Weights of a small model that answers yes/no questions on an image's attributes: fusion encoder width 256.
Rows from block 6 of the image encoder of a small model that answers yes/no questions on an image's attributes, named by matrix and row number. Rows with one number belong to one neuron. Each number is 128 + 32 x the weight over its row's rms, rounded and kept within 0 to 255. All counts start at 0. Numbers have three digits each. After the name is the row's rms in percent of the matrix's.
After each neuron's rows are labels from the 100 images, of 14976, where the neuron reaches its highest value: "responds to" is what is common among them. Only what is clearly more common there than usual is listed. The data: photos with spoken descriptions (Open Images, Localized Narratives).
# fc1: MLP up (encoder.blocks.6.mlp.fc1.weight, 1024x256), inputs 128-255
# fc2: MLP down (encoder.blocks.6.mlp.fc2.weight, 256x1024, transposed), outputs 128-255

fc1.228 097:146154121127124092127108127188132128127057113107129187112106116104140146125149112115130050172126111131090165185108100134164135098111114108116052106133092133143060136164106138094147152164070122119177154158167121184096129133128095139049151113183112168105130112113123167196168135101043067165195122163083167100108148137148162071153129093100098167192147144151091105159092162136160046073127
fc2.228 111:139114122111111090148110095123156143136103110082112155091047088106151099144192122145081140069160125090212165109096124116168142116096121079116102098144127150136146123080065066171099117086168153213116120152149178111121147161126159163108167154071112132141096105130134112128087153138105153106105144123164073161115132141137177131104132088127142106144094160092130193131091118116075152123117
responds to: text has "color"

fc1.114 096:152095099101155167074129105124151117083166175134135061142138186121152131121126155169109117111088091094135136137162189149164101112106164163108148140125178100193174112141139179146141090160127150139150135131087117147142166109167057106134146159186072104143092160087134134146107160128110112090158105117077096088151111132160142119113110158159189129111152112120116159069142124109160148130171
fc2.114 109:152124129121109091138151165123179099199142102129126067130122108135142137072138119151155105109132123159113141168035113151126158137131148118175125145124156165161110132162137152163165171176101133137106112152176212135116118126135095082066145102089100105136161092189131095130138119120116140124109071099068172134107092108100182099128098224146082172150160148161099104101121116151114155163123
responds to: text has "white"; text has "black"

fc1.742 094:063097140168097107126165155077130190113125156101083084117116074150174164148109136081109163072086118116171116094099157130112102104152134133171145045106110123097122123204091064166137120132098124158071151115183164087129141094086175152082123149120161135111093137087123089101127067123112045079142108160155134088175086115146131129129129168138139151104129166095142122101146101158152133136140
fc2.742 094:192105148159091107117149144151181137093175092115144163087136166142096107127074170145142142131131110091155155146054143142164104179164119100132105175131083128136161093142126171124063136177109073111170127109120129115067126108165188029113115171099153128097063150131097091096112136131135141083153092151100127105121159074095112151091147105139133148106151178129107147129098168105125168104145
responds to: text has "wall"

fc1.609 112:113122147169101120093111143133110121085121095109171128180121119147142104146095066064128096103137136122198186159095164157151198152105131139107144123142125061101092078096167116166129101110156120121146120223144159131143139121182131180103130186174171168088141195145147105127153099139109167139060122076100145136136134103139082140099156101132151188096132135135166166134145145177150117181155
fc2.609 124:125130154122133103103097145085126170103123147154135168166096124129107162053144141111075149109087149124095101126134230129170151101122109103156052147084096144121093100080176145156175160142138149084164052150121108108117149112130137072129128097115073105134142174134142106134090124124086083154150127105099152168163119160119117047092124131076153107105117156098166152096136140106194026048157
responds to: text has "color"; text has "white"

fc1.577 113:149096102127093132080125075154158101098136130128046119124130081126131140105145144149160182173108142168161144065160124084087132084131103159100126113165089113098119128109108092130064096176093073107207092137173153132184105167139162095100135138099127157129083105135099151100074132141167104161165162145202088141123125146160166111158082107181116096133140201119150104155104130141136060162205
fc2.577 109:072081100128160123106113173136117125057094141133160131106119143142134120105148107176156152154146151158171096111145087119161178117098104175116060124159094173084131150167110102156047159136116158126104096087188151118072119127117136109121059190173185182135164115156150076115218079105114139132142169192089142145161146147116179150143067145125148205145136136139144088126116129161107148118091
responds to: text has "sky"; text has "water"

fc1.186 126:165125166110114123183118164142147168161168138121081118123138102195170134160109153160138098096160085107135121120152109177137136088160056101118118103125154187101154080150136066168197113111082122071145138160147069062149176156133145090096123159089154083090137131122152104059168113098122099154153139133075153121127142123143150159133100146110139075175150178064137150137126179108108156156122
fc2.186 155:113153106035139087184121219124150108121155139118169135133194144137082074118187070124144095113155095081119140140117134132119128106120082110116186119167124153099106135098107146111123103112120128153125169164139128118105149168176176122118118067194094048147124089122114096109186120149116132136108146106068140125179110097060124173102098165071112096094113122136096140163151169183057140144161
responds to: text has "standing"; text has "wall"; text has "holding"

fc1.292 103:166150153134170112087125146074169133137136121099164176106156092112166120146145162177100104140145098144089135118136138131114158107122091053170105105167109112168106112120087133102144156091175132085114162185150166145127097073082152190188059154135126107094124116132097148127161165095142133133052169116153098221132161145150143175083163146081158168119129188132107092163113220109158152112149
fc2.292 107:092142119170121145138169141167145082137146094174096103158121164178099084086113088145136080138123169154135109149123114112167106108177148150091133117119133110164150047125150063144198184142129094104119115158103167148129138052066088128163015169142131175105154167125129126132133119154142135143138128109154217076087131169175100120148144156134155134148153110090064099095163134189149105154153
responds to: text has "sky"

fc1.385 092:128153110155117151118159119175137136111104073121124074172158157113118192175086128123170161099133134122124089160122109111160109173128125135144170114123168067072127103110095153146199110128086222083118161135151143125094080101142147138165116153163100140122156052149112096096223126140108203107138144167097130178164133199083142173173168107133131177143133125097111118113126102118129126119120
fc2.385 092:079146119111176079127133146120131133131179112156140121113053131091159099082156071171125119148155099107130073098141124056139167159175138174125136144091122149187124158173096135102087132109121108137131109137112120084166121185120116124148128200116155081126116114095144084070115093121127088124117205080117154131182099124138097099075075110134171094130106148139122146161148093144186107130078
responds to: text has "standing"; text has "people"; text has "wall"

fc1.15 123:116152117086157124105172189122123147087156097062170126142111094159137112122144133082175116088141164043058153095048135099135179086144146180151069140170078109101066157137138147152135113167129094133174096178176168107093116105069151129134163152155148122077143179124089102168124099191136106115136141176183166104157140114147108156118132101113133147106094181106178148150132186129122147122152
fc2.15 131:135173136132071149179105137089157083082184119079126059136158116083148140163131150126133090135133161149188133121153134204123124134154115074135139151139125132121150135095129106105110095128194165137169059096135152079162123100123124142161138115197105085205154163090101117094107176142156163130150124117155090154175165092106104160085133075129154122147118190157131077157130127121129120107143
responds to: text has "color"

fc1.307 086:158113079156087078145066168098143053170133093089150117172167075140156099157124147139106153125141110161186163071100147102135071120083114103103181105162151108139132102148144170172160083110103171139104124102117124100120153114097074131120155105147147100136131126185125115116163183187155152127176095126071149157061088165120016106083157110099176172111105156150114120123150134169170165151117
fc2.307 080:139126158107098152194144155175119106122151183182147143132142174127117109128068168108102083151167147110075139158153167062086136140200095124159172089110136184195120114097123167152122081152138113148140156113120129122128158118172137136169130109144144121114145120134076180134091191167142111087095112125074088162121120179134151106121195200149099119169150101129083123123129127158073126188112
responds to: text has "black"

fc1.561 104:099110148090096085168098139096129133125096167096082126116123110154145145134110159155083152123140206105131150153111170133129168162154109142158154124068098160076160111095142117084170068177129137122126100111124107122131125076118155173138171116179116087112122127079122162084197145129118133104095119185135160138152153159151091089099067106115188125150092155123145115124102094107153179151164
fc2.561 099:173102089174108069125098176136099131078132152156130114158109145097114105121118117071147168097021114127101180154084184156149167129175130111151117142139081084151127115125149115115092184129102110157081080114137144145123108085092072098151089200126167090159139122132134208115149098176135121103075100150138097125117073125184176092145123092139081099143116130131143122166144072171147143126111
responds to: text has "color"; text has "white"

fc1.340 108:179163138133134180143130131105164089148099160132077113176120114125152115128126112136113151136123150098082164171187098126115065134163121079162151094172143189148105121075062110121166127111088175082093133108183117124145125082100114104191161098140110072116158111171037194133135142146149118178087144149108117089175107052168115093103162143138104128160143100103084091115142101111132131207082
fc2.340 116:164090114128125092149123126072135053192167081109144167045081152166137131137079120179129093123081044119063109131149144143097128141168136113117174130151174120157095129123113178141179140172143123085096144084105135151162186101111118087145104123137130103103101099110138115104121129124122105134111114133124193066122095149142106153129143087112170155112138097139121158132098139159129089135126
responds to: text has "black"; text has "white"

fc1.397 098:140115095164177115104169158119142186158061088157107123125153118153060118106152114152150117192139167117085097141106054135123164149110126122170153098110128101132138114117106103151121155103099199122121093108163162094148136210163062137136112087087101163162095119110124119119117146126136146085149112117097129106161126179120153136175097153151094180098094105142130112118107133079145153097106
fc2.397 096:124114182188098127113133095153148103130143131125146143107120158151085130146110116119173127092123069169148143075182178116099137158168153146145140146116109132119185167131172129099169162202163170127083124168117137145140114141081157087206118134099162176095114119128135071178107099067129133087138148142109126126116131094158072079071199094124150092099130161113122091118138112112190119145102
responds to: text has "trees"; text has "sky"; text has "grass"; text has "plants"

fc1.470 092:126127107155135143123083074115148179076062144073128129169139053149099174137118179099082092160123156179167173136158159106156128158086104117051155153166107156074139158147079148192108137100125143103157221186156111122102091102177129147135121121154142106142179141130090118163088134100140154113144138098134162115109155146109136142162134124187105187158148111174146159115116061132147038159123
fc2.470 104:160202171168114119124114095134106108151063120146120118101107137104148099096116193104105144086098157126151104153047139172131086055079130079126121126104142158108164135143123105091134150100115132098109127175106137170177118121108153093190156089134087088123105139125114099061103097194093148146157113154164108124095078155107207118096152118114151087112130115087115147137155122133078164214103
responds to: text has "road"

fc1.0 100:133118173121108162105120091186137092149130082113097115180164104167156101074099117137051183122114186139157155118096155184175059166109129134109142153101072188136163125194163100141081165132105141126106157123164154035110105098142098123177132135196113092125143123161122075103088122148120115167117138118147152117149112094082132121099155080149158147127177139139139142190127097150149109177119
fc2.0 108:126064081170148102079131138150144118102109171152132188070061091151088068071118084138153132079112122113167190113092191096141114149134127118107107169102072136134127071113173117139145132118153225146144133126162114140140111173083101135097175071167155114068103189099140084063095170143149119076109154115096103153107084142174093158088142157138125140192139138129153100147118120069131164108105
responds to: text has "grass"

fc1.126 095:099168107132165105137096111140145123173131145153122108131142121118053124131115112144140091127115100142114191222087082142071079098140096047053088124105101113059211084061143172107108141158160142121099160153106138114101065070097137174094173099153144117129156042154071109122168094120093128155127114125087135107139161153102111116155101171102092127104173095174167089085071151119075135129135
fc2.126 089:129082135161100155096176125099055143122122130128138173139119140129169185121118095135159065101161101146071070122090109173109155125108097158140219160065061165123145146168063134117124076084152127118111143096109089072148105158171109059171136118106086099108149140110105115124097152125091163152151197162089128113094167097130120107099137078131089184160126135130095129091087158105198145160089
responds to: text has "woman"

fc1.440 097:162122107129122140138100130137113065148117184100087173103122132097143125134130101139059108099106166148173074119109161167189158134099091144097136146118120175126133098172098059119118133093076085036173147115166146150159105131108145133148137124078114105088181136141141190131104198107211176074114152069132132094126126106130114115126149110112114067089109156148140085190166228161168139098192
fc2.440 105:125163173126155115159131155148157149157140103147087155161093101133093148122095072118128125135165171154083126153167069128130096102149135110108142188129111165168159122068116089120158121122067107152096172099108166078116148088106109168131091134150110126161239129084149104140102062109077122198094175060116166088100098147111100125129115133156162160102078142119152172184161144167137112142165
responds to: text has "people"; text has "standing"; text has "sitting"; text has "table"

fc1.172 103:137192110143161123113082126147120137128083130149190100105135152137169067133092121155159144138136153089148112081089148111102090172123176105091139137116175173202122099128131140105138155139084128132168092208130099199127133126129083144131137153091074145120178112154176174121143101129129148130065122104071099109064148129080138114131141146213118116083081151106117103067143119108155086129142
fc2.172 104:123109109105166141087144090085145154150124124170116120108200083099098119055151144173084123161116065057117095255158078093105154080128100112104164069104099145135129139131085127171158093123078146138059099148142142131151061089180192154083145179133106153144164121121133058196178146154125112120128128156157143084161156109118170122114126181096159144113164074121118103121113110072146123200166
responds to: text has "road"; text has "buildings"

fc1.326 095:207159150175130198090109117135088091107159117168101091185153094103185121142067144098142064127105088165107162165132079117134098143127173176126160146180108152163114056127141177084187135213177162118135113116164092115144125107149116104131165178141127127104181168167070138150131134192122103098121092130077156093168144136142157083128119080165161118122082129108114139109110163107123170126110
fc2.326 095:119112092128116103120117130093177165127082139136178132140092149163150093107157048146069113089091087144142128200130183130126108126154110138111145103137157118150075136144149143142147120159170113098136074088124165184148209096109163086134097147191125108102193119155101107123109120200090122189095079170089225110085111132102088137119110156099087111126131093124127153145110143117146133181138
responds to: text has "white"; text has "black"

fc1.152 107:190128175099101127170156169127088072073103103158122124133095147139145097131155146182101125195149122115126150145186130060161147145171116146126153067148090113141160135122063187096183111110148090100100124174089119075096176178101191125212160147178103108146138100117129092108118147146149084160094125149084113158104120140136093113118099123136122163109089126129085089177105078129154102093131
fc2.152 112:105096167155132168178141134127138145140091131149121095103162089129166121213174148097175101123154173131102146126115108079090122089128146151165167107124088131133133201159146081116109151139135130086104152087099102132116165136120160175166111077154091088053085144096099136127194098110097111117181073134113093139129125162105111161130128110156128121096114216113075098059131176131112187132122
responds to: text has "man"

fc1.588 087:105105064146090173092101160057132138131172112125120096164167065114151221154099158176099155111108175068169143132082209101101211112099095120071120133130184046099126131077124129148126135185142095100197113120159111138142154191126153164075147127112150137128089160119115106145123147178096129108104108104169110127142107164140154133122131126150118174135157126142136178130101079145199205139173
fc2.588 091:166131108125137153150193138095112077116128107168138153100173144159170180108108093137126178110100120159074126090121166148139109099100141125110139138152116102148130110147143146159134068136139169119175119047098148110067133180140143077142165150115054169194091190121109086128098161149111167154070122106102152146108028122118067119043140162079151117151142156160112133150120132069120158156149
responds to: text has "grass"; text has "people"; text has "ground"

fc1.342 093:105104045175158110144125137089124118088067139150093086110071127129162122118151107087119111104168142130096122108090155135148061158070130143123117193157190102127099136158098137143123178130153102084146166197108151122129220115113126092130070141092088161124141202163147153109109069145066073123098064129103155159143134131156114092107066150162146105198136148144103134176063104106117111124106
fc2.342 085:110166158149168139095126151160130140170191144099125110180128110144080113139126123164073158106113091097148140134112172180112118099150089132160092128135179144107106067046167102150103123168152154124099145088099078115131092135162150141146151113107110125096156056110085128097136131128139162133181192158184127112100123100106097128154154132141081140118178136151105095101161160174091051099110
responds to: text has "white"

fc1.375 103:172063160136153139145118098113152066161172126115147139114164146140092161086085077103141173048115097150190153108122197112156121115127118123063061189135092145102143112214136112154126109094118148150157222127112131097145095107117139130096125150154076077105132172140120144106138115132091119049119141097146178117148185057150073122116087150154145159172180126095130068091127152176074143159112
fc2.375 103:099122098110133086149172158070112178131113117111072112139150128145180111178121129105147111144107069144137173143120126170128120099087072146130151105128083166113158161066143197124149114085136119032122150182102149166140096099119095077086136104122097148141107046167108107104145195133143120175135131052075200116104156124123127130093168103121118103166105130127098103147049105141122120144180
responds to: text has "sky"

fc1.405 096:187145062139178175130154117059128099125100141102145122151092108146143084075117137142132152130058152134119121147093113136149108083168133078104197176214154102131176103122100158153115148118155165173135104134121135119131095176121104202118111125123133198129108125131144147127113131211098098185168145204070112213171104116148112143157099157203126154103135097122113137098142226109136117131080
fc2.405 090:165161161081125145152140130164095180142158176098173127096140109143067085130131121135125158161164191112133086088112164124155136158163129169079132092094121108098138087151147105083157125119162148144101099122106149146093204189150121113153117112085125119099118132041177170137133131092129040101108084104126139079162134190173168174169096154134058142130119117066150101090092072079086133123139
responds to: text has "trees"; text has "sky"; text has "plants"; text has "grass"

fc1.564 090:103088117121139133159159103126102119106155122091111141101131068123082152117119167115092116145077149126125151125098125094131140104086121106192145091133116148098152137131097088121135112147046150167147103144127132161151144096119129097132090189084077148178118108144147165122133108108109161074135140147075144138137087162097117187128167070160163071109167133101157142100158122127092155171112
fc2.564 089:140111123074146136142151132092167118086152164148147177135126163177101155109156109152165165179098074091149127141147181124153156107174156126083107124095107132170116182164126144120116134132130176071167147133086075151082157167183106128093165152123161139122123152153171087169077129065188118121124079147142089138133093097117208148160165177136134114035167133113110102122140117038135112127155
responds to: text has "sky"; text has "trees"; text has "grass"; text has "plants"

fc1.239 089:152126147157120098135177139121053091128112102096125112136128162064093164128066140105142194148169150128051156081051078104138113174131152124108110118164105140108126195136155183099180126074147148131167142129141149110126153196112109123130096097124144136155176179145066121108078160143179124108148160141154185136086118154090102127105126101197158089122069141092173120098135179101162139145167
fc2.239 091:153115135142146120115202104115122152165114101079158216154140100119131135119150075123124135141163185128132129167131089117168193110105133111127168057137140108139145123063127095185104156136142205121190155117144111115159102060078095168109188135073076106079113105189125092105092144152152131112054149158113119103125146105148140123134088104179170131185147118105136170179108169172115085143171
responds to: text has "sky"

fc1.524 095:109174125094164106118080162143110113140089132113106139103127116147146193169125128131119140139159127159128138091093154110101104125176155104108155097199153089124112125146087143101165183195139184087110118074097056133118089162076105183060104161115141135104105060091129173172093101148054130149124111111131162143152187140146122114098167108116131159071175130118138218135175131140114204126174
fc2.524 095:101104151105170189112146064143117156113129119084086083135117123123131101086163139187106105127141080135126064130130126063095172168090137152094116146117133122155088177118145184121123125121076096131116148155138126145103125139097111168081175182147135138113134127131163170057149106148085072075047121122079176152142112119053154108136090068133098166168100125152138090130127147137146110094087
responds to: text has "standing"; text has "holding"; text has "black"

fc1.45 113:146186074182182107095061120132138149157142111149160097102165156122121142148093152093132132090127150127189111112051136130130154154149066092157145083180107100131112139140102154145113126157071116154106163159112100138094158198116092141075122180114114089126083114116196131133119083093140127024147084081103152108137120174129103130084137123099128134153141121139161176128109193140118174143080
fc2.45 127:195103122066086116127121107129130158159174153111102058175124135108187191151171149151174092159111088123092144174105093093127177092112096149106152100102118102127161115195070148138145108167138147110092130146150098133145155084132113161115120176102159111121135122136162119112170095121159161045117140188134122121173105123119138116137114208149200169128126180118124141175090093170179144153139
responds to: text has "standing"; text has "wearing"

fc1.233 099:143152069109118170111078110138163115171087128131118143146107123071103180172172061135122112118160107173087132145094152145051171129155164162095104112107171127132090103195166103118147134140118117180148167080120125144126138081139088168112120162170131146155144146087149098163083088117141150136148102103121111054112132136134101079178132146119122125107099162182158117065121133160166143156108
fc2.233 097:152101138157140170142142033146120156167060189125134103091102124144186122122133169078152093103181096129108178120100065137120088103090130155160125121151095132140111171146154167166151179086110124147099121103122090136112153163122088145123099152094103143189162055146053119105132136085094100179101155108094065149119137096121102138113132092148155110140167133124135080154121115142144146116132
responds to: text has "black"

fc1.119 096:140118098050160111146200059110151178080132157094055108113142057160073088139110123104166100072095087102068119101148114154069101119093110103135150127126057128126114159137118109149147140127095070119127117124138170147157125116160088223142077167200096118061157104096104154068129111172121102123162137168127144140153139111150151128134149154165096169193120093107157115151068141134143116144126
fc2.119 096:070125114124133070133086127083109176082154144157111145139112179120124128125114120083115128134167126146129162085141075130126161134119180101166106141181166098107049113099142159157123149196073153147178105099196116086125137121195163169134108149099122088178180177164168119149153153116102157120111155133066108142160088139058105146144160105082119122079117165144104134199136243134187185141175
responds to: text has "color"

fc1.380 099:188081108133164166149075124174096118125108112150126185159150125130114155176120164132089096175113110195124107102152117122179133154153174151159110152083102122122111181166107179114137157103112130157150160145045107153088104150123173133170094119086163104174074154115172132096121192163097109096126147121125129185166121125192138093140051172151121190150119168140102103116156203078148092105110
fc2.380 097:124153128130109172151171121150133156080098127160147065138106104121123137112143127140103141165123103123112137102148040103126140139141077106153160163120138096159063098122113172176078160119090135196083172161144177096127151166082132125129153132180112167151173119089106206076185140063109108137140112165150115125171110156157114141198118123146218176126118120146105109112095151136118118096107
responds to: text has "standing"

fc1.641 095:177127152122140121135126198119112130113143179137122161144067137114101115172112168115155215059135114132130058171112141138109169142184166144143180122147146122105157139157123138127112125102170121068057143160151129143128137184080081065135135092137172102128084141117127137128122083087162098121121144142162129062132117181128079101171122119188140090147161130128106119176131167164129143110123
fc2.641 075:140113106105109091135092115134095099157111148111146148181223124186128134128126108137090153112172103113149133089105167124137104076097111137139107191136148094103158134080135162136116093149065085132121201058128158124110080140096106191167165102126145121136141136109161152149070188155123089100175097115122135105068096080121132145127045139138130079103134058102131127140111068162130162094136
responds to: text has "man"; text has "woman"

fc1.402 112:140120109095119151123077112097130107093127143133134096128132143143227160144157184099078165159117176109131155124108150148079096065076120144122130150134137104149107137105112099131180109160113154159142116176182119127129095031135151113107107171119073126057152140178147172142085139160138150101127104171116101145114135125043121105135175118112114160173136108096120170142189164195167125170138
fc2.402 111:151138125094074140096153133189094115169135100088112185154118110104156160114122157076094122119092076152147131152117101108120146090194115128141127137181113133203155112141133088184117171124133097111137168170116099124157109068135117121146163104145105087140096082117120156159105108182115169128124120137101174165114184159198096088191140127142136108102118067125081062148077162123157076187107
responds to: text has "black"; text has "white"

fc1.325 107:135155133097098141185103149132167125113133164132151078165101138106140183065141081124160131089105097112089136140054105096129166137123135151197078099116067064108106108130136171083117119137130158132185204130131125197163140172156122087125122155111112131117122088163098132110153102138086186069157090092097158155162108145127174087079164196099172098183124131156101119058133099121142144167125
fc2.325 113:091152128140091149126141067134139188092175138133138112078089138199155105102135140099094148103101143117178086115130101095117056105116107089162101124050158091121168076147108097144118144105189150124162074135132140110112101135117173064131115169088155156114077104160082047145097115114117129139077131095138145082081070133154178131080087168099175083144106162079145214113109111105129101099060
responds to: text has "color"; text has "red"

fc1.508 099:106105196169189105119115172117154171163124119147155142155168090117150125114079125123106103140135121160156073120097116175168099099132180214134071098123120093122099155107124157087174185180116117092140085094147138171187094108139116142112124082110151088064138100102138147126086120152171140049124125154132169114113123118102085131079111148090144099117134162117165157088147100122156164114161
fc2.508 107:143170113110120174094077088094138189123092145120110112090134161124199068132130143033116123188094082111143101112135146102128096165201120151115163104182153119123103084121115119097149122143158122145129139109149146139133128159167130074090110129139111197117134077195134131091080122124184105102121153108110122093141110046166134117104127120170142100135117162116088135103091155156082051119180
responds to: text has "holding"; text has "man"

fc1.67 089:136120061119160109115114135113204125154126129144083152137089096106126117143135136162112124113179110154143072163076115116166121127162124090119134150142144134147114117085101153130171084151180108159086159131115062161197124071125134208147068138052168135103136147132139088151064078135136092109139105113122164132078123128130169100100128127077127161162156104182144184159149192124110143099108
fc2.67 089:134131131088166094135149147097140167116223147111138107125146149193122169126157111081112152089115108076093126150143119131160167107100203129151108110126155108117080171163062104170091152096112084123130130095119138156154143163170077151095133128077097111082163024132108115119157069122076142168077115100135154089141108136102176098173130127113113187066182171095126097044154144083153145145114
responds to: text has "road"

fc1.683 102:150050150117131104059186060134155148133132073119138121135186136149117143115046117143113176113114137121168107141178196172162102128100133153088154083128063148103147156112109116099075100092154159107169081113129105136166135140133195171100129072082201098171115155177083089134121121121117175143135119127075133116119137157185089102145145157108176135163119220125089152137129126161146120137100
fc2.683 109:128084139160144136141144124126097045112135070171178132150095106114132164144179090136123113144124198174119081117132134100146159202102099153088106124171175120162121077126151090102086183098179147146091116152080177112137137124093104188125087201133153157131203083141111109174133101172133101106130128138134115135149181128120149077122149165110129213109100160108096116086161072158135085144198
responds to: text has "sky"

fc1.534 099:147119076108142111145152119141101164224092139142161145163098238114144125103170132147070109185140150145174185162136100140102129113109120161095125134104107096086065111067114163097132087125106159077183110085170130140125137099143095136107161126100086236109110109138121097109141154140180138142126114108126115161088140137194169064111186137164096118085127133105114124147093144117091161078116
fc2.534 098:071094152094163132180127189144120100098055063112114172157143149108124120084160197133134123185148145086093103161134120116081090140110155120162096117125099126089155144103137122132103090082151162062114144087119107148104142139138162139114094117157151165119125086148122113105136120120117110143080190124110104173208117170170131148137127163164199138180070180106113127117096095176122090124133
responds to: text has "black"

fc1.498 098:135131159131175134126125157091126208109135140110131120098147120130153169104164159097186167154162128154148128110071153135122132105122120155088119096151029072141150100128103097173157139116122128105073172177175097163114128095100124139115151153073121091101151123110103132111107154096121122115149071138106149052104115094132142048150122142163195081136137134135111151064139102035140123139101
fc2.498 099:137136122107133144123091143120087118089143111174147156127154168123137090142124133108099094176140159137136145068107112120182118173156148068157130136171089092079121052123099150153120103153150089165106145088095133133102151156095160138145078131124127170156146148127122157119123150132137139076103174106138140177114093133166119126121151151143140123169130116074145208132140147138025153112141
responds to: text has "man"; text has "dark"

fc1.104 095:131117099119154147118100120104136143112143158070105156124147093137076159127119053144154111101137101054137152133098192167124079145121117181123113131036126107158121166126196104181163116129104136161080154150141144127092109100057158154088097141165160080155123177099120196079085048128123101149187174162161090103091197124124153160074073141123164140151148057133101123194177135119086159096100
fc2.104 090:133098159162142115088126162139093145114066128155148111125168108121140092118170204120124155153138162161094149112079138161085207116137081106143171154194112146101130110116118187077135161121097152096099149139167141131111148136125072150102174129154123124121154173110145155141147118100136153066169138176140166124092122088080123136161145181056094164172152105125154151145105132152106184128157
responds to: text has "woman"

fc1.50 094:189186111168083167144110170145103154100094105128080127163075090136160134087111069119130137090144188136187133100069091144142101082107189111170134170175144076133120161047108101128185106127124176190145119089110052098155091154142099128123143112127145157100086135128140139181175109169116103075114100120129127133110121154089124127185100060119128095168056132102180088117156149123163131105114
fc2.50 092:081181126126105129117120068117094173114090166152085141072140107117140127085130172127112146145133107100143150177178087036083160126113154118120137104133159158134066222168141133143082131086073171160138114189120126115131103134157172140118111089150111146079112074098081113123121127150095088199115145035112091089183103046128137121140111088148084117103126133085156093099149146126143122064100
responds to: text has "people"; text has "holding"

fc1.516 097:152169045106118118121133101117189180145123115128162187152143134163146121114122161152104111160100134111104110112083101113137169144130114095146108121108091153126124126200136108127136184151125179138126087165055170137148181111119133155120146111141144067139039143100172145129129168122154203181115165158159135141145135117149105127173156155177095109125042169162134160096131107141141158091151
fc2.516 099:143183143137136080125147132097175149145166070111094185126144115155126147101115117075131111148079144111137161104109121129160075073125113081118167120166101063083123108103085136111048173170106128052149112184073096144110133152128151127153118127129152162082121179124072119077099133111144098086151133130133153106156117119189122109044043074114114105186146116147074108144145103134090056120146
responds to: text has "man"

fc1.619 126:073134129069132117110089107139158163119096129058186117089106147158140102161141140131073082134149159093100140153113120074159144101182172058111110074081104151144119118108157095164169169124138059108067105155088119116086111133106176150159116139160100135118132159100106129055166122109128165167197123131070112122093130131155137147127125125123116146084152147106172130117147127109172066112086
fc2.619 135:112164121145152094101068112135112102137130074125067135094076056124112163149108117084112177121142126173161133123143169133137128114134139129127183147195134172132107109181123111146119122093133198090106120126121150047119077133156128079094119124152094116114150127173090117161127119139139202061111159051118139118076138144189158108110153107121111103156102080166155137139117187124129122080103
responds to: text has "man"

fc1.327 095:166121090124108104097138095102156129131090113082205119128116114095136104130140101174145142172080157110132153119062095070122185124134082132166193141128127059110192149120113102118169119121083200083206115140063099132159203114134128185148159131090070141162088182148063130156125135122111130089135122086085139102146114144090239089114135143117143122159159090154150213137127146090096152142062
fc2.327 090:107144176114129057125141105116160153113154149119163191158075134136146107142055127110160084149125125139130146151171089113131128236114118114156139118135165111215150128123119183103097107101149160107136089116152160098109075164145144070134162159110128058177199178129067151075118116093066122118142128145123083121132159164120100104092067122150179117134127124100106131052134146165162127159084
responds to: text has "trees"

fc1.655 091:151165095157124144192152079136128170174131173146131090145193149131138108113122111177100150073151143124130103109140121142172124124105118130176122155143147095117090115125085140136157147188141118186190101155172169120136148101119104124126107064155150115100133114115112120151068183159105122164102082103174127108144140077101147145071086109089128158130115132112202122091114143145123200068147
fc2.655 095:159117138118103123146143131106153076124120133120090145142109096130107112126073140118113118151142104126085119164106167132097121102125136154115132105121128123140142155170141105127144125134103101170142135121116111076081174150187174077128209124128123084089094152128108143167078164212181118118101092122135080146148161110080129096084182158138130162193124135155097127184109170113051129096154
responds to: text has "grass"; text has "ground"

fc1.435 104:222107121109132122155142110011114167188105125098143150186139167099131162047084128100068130145072094123180099068140141128120131096121141104146161128150111143120179118109181151136173070132109043128127158109161130093116130135158100162083115121157158108093136113150160131099144087084134127144130119102114113116084076199117138088194112115162107097053133164137173184123124162120091123215086
fc2.435 115:145183156140091025107103131112113094145166133148124164149110098117095086127076083108154124114131098112108150164067135143106142098149164100106134087166118114119041119102107125104149115134120109065138150118163078118193169080196094151175133111145097105149103135156193131110144129104126132109165154161092090101178134141124163186048105132093080153100121102190125126182139124106043177111119
responds to: text has "wall"; text has "table"; text has "sitting"; text has "holding"